{
  "model": "sound classifier",
  "dataset": "synthesized solo parts of chorales (CocoChorales)",
  "n_mels": 80,
  "hop_length": 160,
  "num_classes": 13,
  "kernel_size": 5,
  "rnn_width": 192,
  "rnn_residual": false,
  "rnn_layers": 5,
  "optimizer": "normuon",
  "learning_rate": 0.0079,
  "adamw_lr_other_params": 0.003,
  "max_grad_norm": 5.0
}
Rows from block 2 of a small sound classifier, named by matrix and row number. Each number is 128 + 24 x the weight over its row's rms, rounded and kept within 0 to 255. All counts start at 0. After the name is the row's rms in percent of the matrix's.
Before each channel's rows are labels from the 100 clips, of 14976, where the channel reaches its highest value: "strongest on" is what is common among them. Only what is clearly more common there than usual is listed. The data: synthesized solo parts of chorales (CocoChorales).
# conv: width-5 conv, stride 2 (model.blocks.2.conv.weight, 144x112x5, each kernel summed), inputs 0-111

strongest on: trumpet; note G5; note A5; note A#5
conv.30 108 [127 126 104 151  94  71  76 187 134 119 168 145 129 144 112 111 112 103  73  99 132 138 146 101 149 133 140 132 105  70 115 128 138 114 120 114  94 139 129 109 138 142 138 146 144 165 135 146 174 128 134 129 124  83 133 132 153 144  97 114 130 136 143 170 117 114 177 122 103 115 100 125 133 115 124 160 134 136 147 113 161 155 102 122 117 132 132 147 166 154 122 139 167 101  89 124 148 139 154 165  97 137 137 133  70 124 126 150  98  88 147 105]

strongest on: horn; note F4; trombone; note E4
conv.105 099 [123 125 141  99 113 116 161 110 108 130 122 140 130 126 159 107 130  97 125 132 142 103 120 113 105 171 144 149 101 151 105 146 112 110 136  64  95 157 121 119 127 159 145 100 145  79 105 119 135 110 197 114 150 127  96 129  90 154 135 135 114 122 216 151 183 120 143 134 133 137 105  98 111 122 134 110 132 114 122 143 107 120 126 127 114  96  73 150 148 121 130 106  97 102 113 124 110 126 138 147 137 118 133 116 100 136 175  83 125 154 161 149]

strongest on: bassoon; note D4; note B3; note C4
conv.100 100 [131 171 126 131 103 145 126 149 175 135  99 119 128 136  88 146 145 152 129 123 115 141  93  89  98 150 107 140 105 128  95 127 157  99 135 129 101 127 125 145  95 153 161 152 101 132  93 139 146 133 138 163 124 115 131 157 145 104 150  84 124 105 128 101  91 143 122 143 107 146 100 130 145 149 117 128 176 126 110 168 123 123 111 153 103 154  92 170 147 131  78 106 117 120 133 118 116 107 146 181 127 148 203 111 142 121  71 121 140  87 121 111]

strongest on: bassoon; note A3; note D3
conv.67 103 [122 118 107  78 103 132 103 119 139 129 109 138 145 122  94 163 123 115 176  78 124  97 121  86 101 123  91 127 103 159 137 122 155 118 132 111 133 181 130  96 125 164 155 105 163 120  88 107  89 130 116  87 155 126 122 128 148 141 130 125 150  75 141 118 121 141  97 125 132 123 143 130 145 143 101 122 136 144  85  84 111 136 105  84 167 154  94 153 145 109 152 136 117  76 119  79 114 140 139 119 117 122 130 116 139 147 137 114  81 142 130  86]

strongest on: violin
conv.1 097 [145 147 116 125 136 115 101 153 132 108 141 111 110  87 120 135 138 113 116 156 126 158  91 150 119 116 112 120 108 130 136 148 145 127 162 120 142 122 124 141 107 172  83 132 120 164 113 158 133 126 161 207 117 119 127 101  84 142 132 102 164  91 120 111 114 111 116 120 148 118 197 123 101 140  97 106 104 128 118  99 134 102 105 127 144 150 152 128 105 108 126 145 140 189 154 141 141 131 134 128 192 117 148 142 132 176 137 134 132 180 166 157]

strongest on: clarinet
conv.2 085 [136 118 102 116 143  86 161 147 119 165  86 143 124 143 120 106 128 112 135 102 123 108 128 174 140 143 119 122 150 146 122 138 140 148 143 150 155 132 182 151 114 148 147 116 117 118 109 102 142 111 120 148 154 149 131 125 134 143 164 148 162  87 143 143 102 141  94  99 146 177 166 155 114 101 128 115 137 165 195 125 123 134 167 120  89 135 110  74  87 131 136 125 126 168 142 141  96 134 181 160 132 122 120 141  70 122 105 163 144 146 133 131]

strongest on: violin; note A5; note G5; note E5
conv.128 108 [172 141 140 124 152 139 169 144 146 110 110 130 128 143 177 132  93 160  73  97 129 163 120 123 142 118 159 125 148 108 120 138 117 147 131 169 118  97 127 110 111  99 120 143  95 160 119  96 102 127 155 126 132 128 116 139 120 158  56 128 150 144 124 182  76 170  79 142 132 120 127 137 111 151 112  83 136 117 135 110 123 136 124 168 121 100 124 140 120  95 120 128 148 152 139 144 129 110 120  69 136 125 121 101 105 116 165 179 128 136 133  95]

strongest on: clarinet; note F4; note G4; note F#4
conv.55 109 [138 139 165 152 141 155 115 123 118 137 130 135 148 157 164 103 108 104 105 103 100 140 110 116 173 133  97 158 125 117 159 106 161 126 115 109 120 155 158 116  92 112 111 155 135 107 142 180 115 111 137  88  92 138 152 179  99 103 124 130  91 168  85 109 154  79 132 107 112 120 121 118 128 113 108 162 160 154 123 127 124  91 110 103 113 120 103 124 111 108  88 113 140  97 117 198 116 128 140 123 149 122  91 126  99 156 100 148 138 167 124 119]

strongest on: violin; note E5; note D#5
conv.115 097 [145 143 120 113 141 147 132 121  88 117 171  91 121 113  96 138 128 118 150 112 118 135 104 154 158  91 101 118 163 137 109 107 134 124  94 145 135 158 177 167  91 153  84 137 129 167 134 159 137 123 148 108  67 123 148  80 126  76 152 132 150 150 123  72  95 136 120 119 124 113 171 131 170 118 113 139  96 126 116 125 117 118 141 124 131 139 122 123  96 178 123 123  90  88 145 140 172 150 156 112 109 138 115 116 175 126 139 136 123 124 129 152]

strongest on: horn; note B4; note A#4; note C5
conv.40 095 [152 137  61 102 124 134 111 100 134 116 123 142 119 131 109 110 116 133 164 119 137 119 142 119 103 147 167 146  92 130 118 125 153 109 111 157 107 141 158  96 150 110 155 131 129  72 123 105 150 129 131 112 155 118 183  91 171 163 118 147 143 110 139 119 148 142 139  96 140 136 139 119 181 144  80 141 154 119 129 125 154  92 172  99 149  92  98 137  93 109 130 127 146 147 116 118 118 160 125 144 120 117 124 156 208 164 121 106 130 106 109 143]

strongest on: note B4; violin; viola; instrument: oboe
conv.72 100 [196 144 136 146 129 127 155 135 107 153 169  98 129 129 100 151 121  98  98 106 140 101 168 106  96 109 133 131 140 176  74 122 161 147 131 134  94 110 103 105 141 109 163 132 109 128 114 146 139 147 115 130 129 113 132 146 132 140 127  89 130 130 156 184  95  93 161 123 146 121 152 101 124 110 104 102 119 124 111  84 173 155 162  93 140 136 174 125 167 125 107 147 134 124 174 126 144  90 124 135 145 151 133 142 136 108 107 123 111  88 149 100]

strongest on: oboe; note G4; note F#4; note A4
conv.43 099 [112 119 170 151 127 140 119 120 104 116 123 133 130  87 149 129 105  95 133 138 149  91 135  88 134  98 146 106 153 118 168 179 126 110  87 101 111 144 113 101 129 151  87 119 133 142 156 144 140 113 127 124 109 135 130 190  89 101  71 178 142 126 106 135  94 124 147 140 109 160  91 154  98 119 121 113 174 102  96 148 119 132 129 113 123 102 154 128 121 106 148 164 184 106 134  98 160 118 117 105 123 129 138  90  89 129  96 113 120 144 119 144]

strongest on: tuba; note E3; note G3; note D3
conv.11 090 [122 167 128 177 169 119 120 109 126 153 114 144 118 112 154 161 130  70  89 145 128 133 108 131 118 123 118 144 123 131  75 100 125 142 129 145  98 114 130 152 121 115 119 149 137 113 141 138 110 128 104 130 108 123 147 107 124 137 123 147 107 121 145  96 186 113 116 150 161  94  98 152  92 120 152 153 125 167 118  90 107 189  77 145 122 157 182 127  98 148 106 164 121 110 144 117  99 155 138 126  98 168 125 149 105 169 103 136 169 136 129 121]

strongest on: note A#4; violin; oboe; note B4
conv.78 087 [169 120 139 151 140 127 143 183 104 184 129 131 110 164 144 127 154 103 132 154 175 184 134  82 111 135 125 138 154 125 137 119 162 114  64 159 105 127 124 131 145  94  75  91 137 148 135 192 143 157  97 151 138 108 125 143 133 131 126 150 137 116  93 160 153 122 161 121 144 124 138 124 135 113 137 143 104 118 128 118 148  93 157 143 154  81 129 152 126 118 156 160 100 124 161 114 137 127 157 139 116 121 114 137 131 148 117  99  92 147 144 111]

strongest on: clarinet; note C#4
conv.123 095 [118 152 172 132 130 117 105 112 143 140 111 117 107 137 177 146 115 161 105 140 149 163 124 161 120 164 116 138  97 134 117 133 121 110 132 102  91  98 117 140 120  87 151  81 154  94 101 136 118 158 135 131  95 151 101 163 129  80 126 112  92 139 140 113 131 165 136 137 135 113  98 147 101 159 143 165 163 148 105 137 125 166 116 137 126 110  94 135 168  99 118 125  97 151 108 136 130 169  83 135 118 119 101 132 110 128 123 185 119 149  95 188]

strongest on: double bass; note A#3; note G#3
conv.101 104 [132 171  97 105  95 126 132 126 118  84  88 153 151 167 109 100 148 178 152 155 127 151 152 131  91 114  95 111 113 165 105 140 138 127 107 109 115 121 129 121 128 142 141 135 125 115  73 141 117 149 136  78 136  88 121  91 154 124 106 139 145 114 138 106 112 182 127 132 106 161 159  94  85 150 129 140 129 135 106 163  92 108 151 165  90 127  92 121 135 190 127 164 122 116 114  89 151 135 140 128 149 134 125  95 151 125 138 121 109 129 143 147]

strongest on: bassoon; note G3; note A3; note F3
conv.87 104 [138 175 120 125 147  84 112 110 159 116 116 107 102 123 150 146 141 145 131 144 101 124 133 159 100 135 138 138 131 137 141 122 136 144 153 157 111 153 137 141 104 167 118 127 113 125 126 151 153  57 138 129 189 156 108 125 111 150 136  86 114  87 149 145  97 134 142 103 119 108 112 135 137 147 147 110 208 131 163 141 144 138 164 103 122 112 126 117 127 123 148 107 171 167 146 146 103 131 179 186 133 158 140 113 103 123  91 153 106 140 132 146]

strongest on: tuba; note A#3; note C4; note B3
conv.8 098 [ 97 108 139 129 168 129 139 157 131 126 116 156 157 123 114 130 139 119 131 144 113 148  63  98 140 142 133 151 151 123 109 115 137 165 131 145 130 127 141 124 157  89 128 140 134 118 137 140 122 131  74  91 100 115 116 127 110 106 117 152 145  88 145 118 162 129 110 128  89  88  75 192  99  90 131  92 133  62 147 140 106 175 102 147 142 124 156 150 125 132 121 117 130  98 116 153 106 172 126 166 143 146 159 130 140 125 103 100 165 119 137 150]

strongest on: bassoon; note B3; note A#3; note F3
conv.129 095 [118 123 130 100 151  98 116 132 202 155  94 132 135 116  99 135 136 160 154  87 153 110 125  94 120  88 109  96 166 114 128 117 135 146 104 123  93 142 110 129  93 110  98 106  78 103 126  95  85 100 137 107 121 140 156 104 125 127 142 150 131 118 174  94 133 178 105  93  99  95 122 139 202 129 116 134 154 158 122 122 152  91 128 123  99 113 120 140 134 154 142 112 158 112 143 113 124  94 144 156  96 131 151 134 127 140 129 108 139 141 117 126]

strongest on: note A4; violin; note B4; note A#4
conv.89 094 [110 150 126 143  97 163 116 149 120 127 141 147 163 113 135  76 152 148 108  89 116 138 108 124 105 114 146 149 141 131  83 127 147 115 113 123  96 121 117  97 179 125 139 104 161 167 131 132  82 165 119 107 170 143  99 148 138 120  92 108 140 129  99 121 147 128 122 109 115 118 123  57 138 127 120 118 112 102 161 165 146 109 123 203 117 138 171 119 127 176 118 146 127 126 144  96 111  86 105 159 112 111 110 144 109 141 111 149 137 128 123 165]

strongest on: viola; note F#4; note E4; note G4
conv.111 088 [104 104 102  90 150 130 164 110 170 131 160 102 138 116 125 145  97 110 170 101 127 102  89 161 104 143  84  92 121 108 122 137 169  94 131 150 134 111 141 155 167 105 115 126  95 142 149  89  96 110 118 126  85 151 170 130  91 154 176 118 126 115 162 124 132 155  96 128 142 108 160 101 159 128 112 140 163 147 159 106 126 122 104 135 112 117 144 147  60 103 133 105 153 125 108 152 135 102 114 140 124 118 170 117 141 140 119 137 134 127 155 144]

strongest on: clarinet; note F4; note G#4; note F#4
conv.127 115 [145 124 139 127 127 147 140 144 156 171 116 153 130 153 186  74 146 137 112 130  77 131 123 110 113 138 128 120 121 118 107 164 137 112 138 123 162 130 161 116  96  86 161 181  87 130 142 130 148  99 133 128 119 108 106 165 107 131 136 133  73 127 137 126 111 125 138 115 120 132 121 147 132 114 128 120 160 134  86 121  98 129 126 105 116  93 109 102  86  76 134 121 153 168 116 177  84 126 148 160 142 128 121 135 128 112 113  72 187 136 137 120]

strongest on: double bass; note A#3; note G#3
conv.71 096 [126 143 138 150  90  70 123 129  91  94 137 116 135 132 135  93 121 137 189 169  77 158 112 132 137 129  92 170 105 128 108 136 115 123 152 125 119 100 133 164 142 107 149  73 122 130 138 124  96 128 111 154 127 138 140 110 146 132 101 133 125  86 162 122 114 118 118 135 113  93 136 137 139 130 146 140 117  76 142 182 112  99 125 125  91 145 104 155 156 147 132 163  93 149  95 102 159 125  85 116 127 108 153 100 170 103  97 143 120 110 113 129]

strongest on: tuba; horn; note D4; note D3
conv.19 102 [112  70  99 122 108 150  92 151 124 159 131 125 116 118 127  81 118 136 149 120  98 125 159  98 134 150 119 109 112 196 149 117 112 161 153 157 159 136 135 156 125 144 127 112 125 140 125  86 124 140 148  96 118 134 144 120 174 107  99  89 125 106 105 148 121 119 143 119 161 103 133 168 107  96  97 120 164 166 125 134 120 141 110  89 119 122  95 146 155  90 129 126 138 143 177 133 103 158 151  97 133 150 143 121 191 149 139  87 115 118 104 141]

strongest on: horn; note B4; note A4; note A#4
conv.7 100 [104 125  92 123 103 157 113 135 107  83 128  92  98 108 120 100 138  96 162 149  97 160 159  84  90 147 167  72 146 139 110  79 123 135 100 155 146 159 111 123 103 130  71 115 109 133 169 126  97 100 135 165 165 132 108 164 133 114 107 115 118 119 162 133 158 116 121 138 146 146 119 139 131 105  71 135 118 130 114 157 110 142 156 116  98 150 120  94 128 139 116 139 129 130 136 156 126 111 171 126 167 117 124 106 111 154 138 100  93 140 145 135]

strongest on: note C5; violin; trumpet; note D#5
conv.83 106 [147 131 156 102 101 138 113 146 111 138 208 100  95 108 139 105 154 123 106 121 129 135 138 139 128 119  98 158 146 143 108 123 108 159 120 132 148 159 164 126 132 152 119 153  97 169  94  82 135 112  96 134  79 109 100 142  99  88  97 131 145 164 133 124  98 140 166  97 124 135 155 115 186 146 159 147 118 140 126 147 110 136 108 102 133 114 103 119 152 146 112 119  82 141 145 154 145 134  88 121 112 145 117 159 128 166 176 100 140 112 119 152]

strongest on: tuba; note D3; note A3; note G3
conv.113 099 [144 178 120 152 154 126 138 100 136 173 169 123 153 122 104 111 144 161 108 139  83 150 187 118 119 129 139 126 115 138  92 130 100 154 144  97 131 119  99 138 132  93 128 186 114 104 126 107 132 129 102 110 125 125 117 117 128 121 122 145 155 149 135 146 210 139  91  83 104 102 113 135 125 147  96 120 137 109 128 127 154 146 132 116  94 157 150 159 151 149  86  92 105 149 138  98 129 188 110 156 109 123 126 106 134 139 146 145 136 153 145 144]

strongest on: oboe; note G4; note F#4; note A4
conv.110 087 [ 97 111 125 119  90 163 117 155 129 126 119 140 160 168 119 152 128 105 119 112 148 119 171 132 133 123 169 157  81 150 154 138 105 140 118 121 118  78 115 111 120 114 111 140 102 142 125 128 141 127 129 148 110 147 123 215 137 141 155 110 119 139 150 119  65 176 145 117 128 166 133 111 114 127 111 163 111 126 202 129 123 145 140 117 135 115 117 123 159 150 119 157 121 137  79  95 162 128 132 114  87 118 121  95 112  91 125 100 106 122 147 138]

strongest on: cello; note G#3; note F#3; note A#3
conv.12 085 [ 98 122 118 138 143 116 150 163 157 139 108 103 142  93 102 138 105 151 143 101 123 145 110  83 131 122 147 140 131 131 111 139 105 165 114 142  87 101 106 150 124  86 116 108 127 102 109 123 121  83 158  93 151 176  90 141 120 157 140 157 143 109 150 118 100  79 145 111 133 129 179  84 132 154  97  91 150 116 160 157  95 139 107 139 123 153 133 125 103 104 145 127  82 122 110 131 149 119 132 161 113 165 167 115  96 129  88  91 101 142 117 146]

strongest on: bassoon; note B3; note A#3
conv.35 109 [134 114 128 137 156 115 103 109 142  78 116 132 103  93  78 113 124 185 129 141 144 147 132 124 137 121 113 138 117 126 144 116 161 137 117 150  90 103 115 158  90 123 101 157 139 129 108 111 108 119 131 112  86 101 126 115 118 147 181 125 120 116 113 143 139 164 135 178 103 123 126  64 179 168 158 150 152 104 118 125 113 122 115 129 164 117 127 101 124 150 182  71 154 113  81 104 101 126  98 116 110 110 141 127 157 108 150 140 111 128 128 139]

strongest on: clarinet; note D#5; note F5; note G5
conv.34 100 [109 131 158 101 126 129 117 156 109 138 107 141 135 172 174 151 110  84 133 129 133 141 137 185 110 154 127 130 114 150 118 170 133 142 137 123 159 143 152 120 145 171 150 125 111  97 132 156 132  66 157 128 180 157 127 134 123 182 176 114 152 141 107 113 112 134 164 138 104 144  90 157 126 104 177 165 117 110 130 134 133 121 103 144 143  92 143 128  96  97 140 152 151 185 134 143  89 111 144 137 124 126 124 169 107 149 111 128 135 115 110 116]

strongest on: note A#4; violin; note C5
conv.57 104 [167 121 134 105 110 139 159 119 126 122 159 121 131 145 138 158 156 131 106 128 103 142 126 127 149 100 147 113 143 139 148 102 172  88 132 160 126 150 151 137 114  86  86 114 103 118 154 188 158 130 145 161 148  96 148 117 141 145 111 132 123  88 131 122 123 139  85 136  78 156  99 125 129  88 120 131 137  83 135 116 167  97 158  85  90 136 157 120 136 125  80 141 108 147 115 132  74 147 129 117 163 137  82 154 112 161 108 114 134 106 119 101]

strongest on: cello; note C#4; note C4; note B3
conv.99 097 [126 173 109 107 167 107 109 138 133 146 106 136 172 153 100 120 164 144 123  99 111 131 113 107 129  85 148 135 127 143 132 143  62 105 106 139  90 106 148 134 139 174 138 120 114 134 112 160 186  99 150 116 109 114 146 122 143 150 115 141  94 110 132 110 158  90 123 112 147 126 156  80 100 114 119 121 104 132 149 138 122 152  92 143 132 142 150 134 184 155 125 120 123 113 168 106 176 161 117 140 129  97 135  98 100 126 138 154  84  93 147 111]

strongest on: bassoon; note C#4; note A#3; note G#3
conv.117 100 [121 120 114 121 101 102 121 119 153 135  98 112 128  96 125 149 128 173 155 122 113 124  99  88 105 125  55 137 149 138 132 125 131 143 126 120 117 164 111 108 183 123 158 113 104 108 162 142  91 111 114 153 159 187 171 116 182 142 149  98  99 137 142  85 132 132 108 122 133  93 153 133 135 128 140 115 180  90 148 109 136 104 116 112 160 119 122 159 157 122 147 134 128  90 124 144 117 111 122 191 140 102 147 104  91 112 124 130 114 140 116 141]

strongest on: note A#4; note C5; clarinet; note G#4
conv.56 103 [138 137  97 113 102 152 186 143 117 131 113  99  99 112 155 102 130 117 122 134 128 100  79 150 137 142 102 169 125 114 123 135 135 123 137 144 103 131 104 170 122 112 148 173 170 122 116 162 157 121 135  86 139  98 154 111 154 145 124 124 114 179 165 110 122 111 129 151  93 147 109 128 147 116 147 181 104 149 129 133 108 129 144 101 154 142 108 165 139 103 123 179 126 168 102 154  92 134 112 112 111 131 145 155 133  75  76 133  94 133 136 153]

strongest on: cello; note A3; note B3; note G3
conv.42 101 [140 114 106 116 173 165 110 114 143 155 113 149 130 102 112 144 130 119 113 115 126 112 116 150 110 128 165 129 128 131 131 123 116 164 151  92 119 158 112 132 161 100  99  85  92 122 150 136 138  99 142 121 118 157 152  94 125 157 130 128 126 109 118  57 136 111 106 119 144 117 120 138 143  96 147 124 129 173 212 132 125 109 139 129 132 174 106 138 133 158 154  82 142 119 138 120 122 104 140 126 154  92 117 111  63 117 102  80 147 106 167 123]

strongest on: cello; note A#3; note F3; note G#3
conv.38 096 [ 99 101 106 131 134 129 107 129 135 130 144 118 155 136 145 124 141 112 121 133 175 160 157  94 143  93 176 140 100 145 121 158 161 139 148 107 122 163 127 155 141 116 155 115 143 150  94 120 110 106 130 113 114 159 100  91 117 174 116 103 133 127 146 106 153  92 113 128 114 127 101 117 139 142 120 130 146 151 178  91 146 160 135 165 127 166 137 124 215 148 125 111 132 151 100  80 170 100 183  97 148 135 133 105 114 140 115 129 154 118 134 125]

strongest on: note A4; oboe; cello; note B4
conv.79 095 [130 128 136 127 136 142 109 133 155 129 116 118 133 112 121 105 137 123 151  90 137 174 141 106 158 114 159 176 111 148 145 152 131 177 139 103 103 138 134 118 121  92 160 181 132 143 138 129 141 159 104 102 147 106 125  96 107 124 138 124  84 153  97 107  97 138 112 149 119 138 122 107 151 136  85 127 105 139 141 103 163 178  93 171 131 125 171 142 170 167 129 157 144 155  87 129 162 153 110  73 128 126 123 150 105 148 124  67 136 145 143 127]

strongest on: violin; note A4; note D5; oboe
conv.119 095 [127 142  75  98 128 140 168 176 140 105  76 133 150 146 132 122 154 108 124 129 128 149 117 123 157 117 122 121  82 134 147 144 165 148 129 137 100 153 125 120 135  67 114 104 164 134 144 128 147 114 132 115 124 134 131 149 112 144  89 121 104 103 161 141 116 135  85 115 153 134 152 136 155 141  40  88 145 146 128 105 116 133 122 160  95 134 167 124 140 104 146 152 160 173 115 128 135 112 113  90 114  80 135  96  99 122 148 109 139 153 134 117]

strongest on: bassoon; note F3; double bass
conv.121 095 [134 148 102 131 119 104 149 132 172 146 128 149 113 106  97  93 150 148 118 101  93 131 143  89 173 159 140 149  94  90 130 149 157 130 117  92 108 126 138 149 116 138 173 117 143 155 132 124 126  92 127 110 118 108 145 126 110 168 166 112  93 109 135  89 124 153 128 144 123 144 148 159 175 155  70  97 118  99  96 122 139 115 155 137 143 164 133 124 108 161 161 109 147 150 118 148 149 113 151 131 117 104 152  90  87 153  69 117 139 109 110 140]

strongest on: note A4; violin; note B4; oboe
conv.134 097 [149 108  85 119 119 109 139 174 164 141 118 141 167 118 132 150 120 156 128 107 152 115  90 119 125 134 133 146 141 113  86 143 173 118 159 115 148 143 115 124 167 135 141 142 145 118 135 102 130 127 137  78 140 163 138 138 114  82 148 113 108 107 113 110 111 165 120 148 135 159 130 143 118 146  81 114  81  92 127 153 132 136 164 163 108 113 171 132 153 145 149  96 143 180 123 114 169 160  99 139 147 103 111 121 111  95 162 107 127 155 186 149]

strongest on: horn; note A4; note A#4; note G#4
conv.36 106 [155 113  99 148 126 138 123 165 155 114  96 111 128 106 172 118  72 123 132 141 100 139 164 135 108 121 165 148  92 138 106 109 107 127 150 152 149 150 115 106 120 128  86 115 116 137 151 100 133 164 119 135 109 149 110 146 116 116 109 122  96 112 127 160 139  98 137 133 170 173 126 109 124 173  84 116 135 179 107 161 127  66 137 118 125 128 100 133 116 155 115 143 122  87 113 164 131 125 127 103 159  79  94  83 143 123 167 147 135 123 147  99]

strongest on: oboe; note A#4; note B4; note C5
conv.41 086 [103 138  73 107 115 139 139 124 134 144 141 136 134 135 136  90 110 116 104 119 141 141 139 102 136 127 207 138 140 116 101 127 112 119 130 105 150 122 100 122 157 110 156 132 168 136 127 175 144 142 101 121  90 151 127 133 151 101  93  80 135 170  92 123 141 116 162 123 114 184 172 103 135 112 123 176 126 139 150 142 135 125 104 106 125 150 147 102 152 138 141 125 127 169  82 129 167 100 136 166 136 102  89 137 112 143  96 113 114 131 147 173]

strongest on: trumpet; note D5; note D#5; note F5
conv.61 111 [139  64 167 130 129 153 131 130 182 119 127 102 114 149 112 105 100 169  94  93 129  92 106 135 118 159 137 160 134 116 141 139 145 100 139 148 154 158 122 177 150 156 146  80 147  96 160 105 152 124 122 108 167 126 163 127 134 117 140 112 136 197 144 135 149 159 134 131 106 105 155  98 137 141 112 117 163 138 123 132 109 153 104 118 137 134 109 119 142  72 161  96 130 118 109 163 141 124  95 112 117 128  95 133 105  98 132 111 168 146 120 139]

strongest on: double bass; note A#3; note F3
conv.0 089 [140  83 152 127 112 118 115 137 171  98 168 152 139 183 143 138  82 145 119 153  94 182 110 144 142 126  91 106  98 137 150 133 121 125 100 120 136 108 133 135  97 128 177 108 151 156 126  82  73 125 163 103 109 118 150 117 133 117 128 106 113 129 185 130 116 122 112 167  93 108  93 116 138 160 127 154 138 124 135 157 146 118 147 115 117 151 129 138 141  96 132 116 114 145 147  74 137  97 129 138 101 125 168 135 136 135 102 174 155 122 157 118]

strongest on: tuba; note G3; note A3; note G#3
conv.95 097 [154  84 166 190 139 122 126 125 107 141 114 131  82 138 138 202 126 100  85 118 109 124 133 136 121 108 153  89 158 152  88 151 122 122 139 134 127 123 100 107 134 106 137 148 158  96 111 121 102 142 136 119 134 125 143 114 130 138 100 152 114 166  90 131 177 123 137 184 148 104  92  92 115 118 127 122 125 126 126  84 144 166 109 118 164 137 144 116  82  88 129 126 151 115 154  90 130 123 116 119  94 133 102 129 141 154 136 157 140  86 127 132]

strongest on: oboe; note G4; note F#4; note A4
conv.97 102 [153 103 147 161 179 142 145 163 123 106 161 114 118 115 149 157 140 122 108 128 166 120 156  70 140 165 154 141 131 117 158 154 124 127 127  96  80 112 101 153 120 138 112  91 159  87 149 124 135 124 137 140 145 167 149 146 133  85 145 112 151 163 118 128 146 112 129 109 100 171  94 126 145  82  92 110 133  72 158 137 148 117 147 108 153 138 141 124 122 114 104 153 145  78 145 114 171 119 133 122 127 142  97 159 120 145 116 136 148 102 166 129]

strongest on: double bass; note A#3; note A3
conv.14 102 [117 170 115 112  96 133 136 140 123 123  98 131 102 121 149 113 154 141 147  80 129 170 109  95 156 167 122 128 131 133 155  93 116 126 153 128 146 121  87 120 120 106 125 132 135 130 153 121 103 124 115  99 154 124 159 144 102 102 135 108  90 152  88  86 133 217 126  65 154 121 139 109 171 132 111 127 140  99 102 140 136 154 152 152 158 151 151  96 158 132 110  99 112 153 118 144 148 127 118 121 132 122 170 106  98 147  85 124 137 160 143 138]

strongest on: tuba; note D3; note G3
conv.16 092 [102 145 143  95 133 124 168 125 110  82 125 105 134 106 157 131 141 110 165 108 120 119 149 109 112 140 104 127 145 144 117  93 119 135 139 114 121 158 124 115 102 102  79 110 108  89 111  98 158 125 126 141 112 123 116  99 142 119 145 186 143 110 135 143 156 109  91 142 140 158 143 116 111 150  93 136 139 125 126 176 132 158  99 154 107 144 136 143 161 135 133  85 144 123 123 105 107 136 166  93 204 122  98 165 145 149 117 141 160 109  81  77]

strongest on: viola
conv.82 093 [137  89  68 111 111 120 122 103 126 149 114 135 138 116 134 155 112 137  66 129 122 112  97 128 154 150  91 139 158  86  65 128  91 127 118 164 150 116 129 139 122 128 100 117 108 163 133 132  97 156 129 179 140 114 120 111 123 140 157 139 153 118 130 130 147 108 123 103 124 147 160 130 112 100 115 142 137 118 106 150 169 123 162 102 143 112 150 134  95 175 124 147 146 146 135 117 102  91 145 199 151 115 122 132  87 145 104 147 106  90 161 143]

strongest on: trumpet; note C#5; note D#5; note F5
conv.4 094 [110  89 147 135  80 148  88 164 127  89 120 138 108 135  96 122 109 111 154 146 150 141 129  60 133 102 119 153 102 122 155 166 162 118 143 148  83 143 105 163 122 123 105 112 139 145 136 129 137 112 148 134 118 110  96 138 111 140 127  92 123 176 191 146 127 115 140 122  87 113 110 143  87 135 128 107  99 132 159 135 123 107 153 132  92 130 106 180 140 114 140 144 187  95  98 134 133 122 120 137 130 130 101 116  91 108 174 126 131 109 144 134]

strongest on: tuba; note D3; note G3; note A3
conv.73 095 [ 94 159 179 167 146 131  99 154 139 103 104 133 125 127 146 172 153 118 115  85  72 108 125  97 125  82 166 129 120 120  85 159 104 122 149 125 103 107 153  92 153 139 154 145 142 108 131 105 141 116 103  99 125 120 138 120 158 140 100 134  92 147  89 141 161 132 146 132 110 121 150 145 100 154 123 152 119 154 101 123 118 138 138 109 128 137 142 134 163 147 143  98 155 158 147 114 149 103 115 162  97 175  79  99 133 160 122 128 160  97 162 130]

strongest on: saxophone; note G#4; horn
conv.46 103 [125  82 124 118 103 146 100 143 158 138 103 104 125 113 127  98 128 129 165 142 125 183 145 148  98 183 123  72 110 154 109 106 111 165 119  63 122 102 107 103  96 179 148 114  65 101 107 144  98 115 118  95 134 115 147 106 142 118 108 137  89 117 103 112 120 149 146 117 146 126 125 114 122 158 122  98 164 119 131 156 122 104 136 131 135 112 124 157 109 119 116 149 139 110 162 114 144 117 128  99  98 135 150  87 141  87  98 136 135 106 158 125]