A small sound classifier, trained from scratch: arch crnn, normuon at rate 0.0079.
Rows from block 3 of a small sound classifier, named by matrix and row number. Each number is 500 + 50 x the weight over its row's rms, rounded and kept within 0 to 999. All counts start at 0. Numbers have three digits each. After the name is the row's rms in percent of the matrix's.
After each channel's rows are labels from the 100 clips, of 14976, where the channel reaches its highest value: "peak on" is the class under the peak; "top examples" is what is common among them. Only what is clearly more common there than usual is listed. The data: synthesized solo parts of chorales (CocoChorales). In brackets: how many of the 100.
# conv: width-5 conv (model.blocks.3.conv.weight, 144x144x5, each kernel summed), inputs 72-143

conv.37 097:407498451476423523477469523535463529530531484590443522471533497503512365566539507543518356547511490470560488535543541591516411458460440620446495386519540530487517431542432503474608483550525525506549497520525418491491
peak on: silence (99)
top examples: bassoon (99); note G3 (38); note A3 (37); note F3 (30)

conv.57 097:455545565486452477461583458555540527547456495459455543524448508430422424493477529526529511481476398413490409467523461577416519429529548560523485523629456505494566568495441520454469473542577439528463511483453499474531
peak on: A3 (28)
top examples: double bass (98); note A3 (42); note A#3 (37)

conv.22 099:556514507536528485574553544421550450455583483433510543481466400520482574463656542533481416495504465477474504513478522598515516484547456536489584510518452486522485518417401498538425493535464530550485494486559515574531
peak on: B4 (38); C5 (25)
top examples: oboe (99); note B4 (51); note C5 (36); note A4 (30)

conv.0 103:439407508495523494514545543463501576441574589514521488560431573469533458457449424485489484507492470521517443518539461357415504553540506393538437477451527513559468534504458514522538466540494552497488506521517527509448
peak on: D#5 (73)
top examples: note D#5 (76); trumpet (55); oboe (41)

conv.126 090:570423503569512433491495550455466486503604538470542505492445538509547575525471365513447607543551458495434474535496464475470421562525478473512469553420554477513436476468465467520501428537431463486553523460464499514369
peak on: D#5 (53)
top examples: oboe (90); note D#5 (55); note C5 (33); note C#5 (31)

conv.43 098:511518379439472490504485477589597483604448460549583517530528564428567476484470519493429437536452523466502475574503433483561506456405452522471482501435629500474490467513533553459480542535575468527452492580440510442444
peak on: silence (45)
top examples: clarinet (26)

conv.5 096:565485423512459405453457512490496564533430554407472497569487543556507495491515583476451484455472508477456446423569467517480548543668538470591457494495477448481563420360461550542452500428402504464519551558453550517495
peak on: B4 (33); E5 (25)
top examples: violin (85); note B4 (34); note D#5 (28); note E5 (27)

conv.102 088:502501541589486474430551432521525432391567499451491485523512434493448477450520466499380517508511493502392556546609546561384535479485531405524463511505582477542449446411483586454502484520454533496379498556446531640459
peak on: B4 (37); A#4 (35)
top examples: oboe (100); note B4 (53); note A#4 (45); note C5 (39)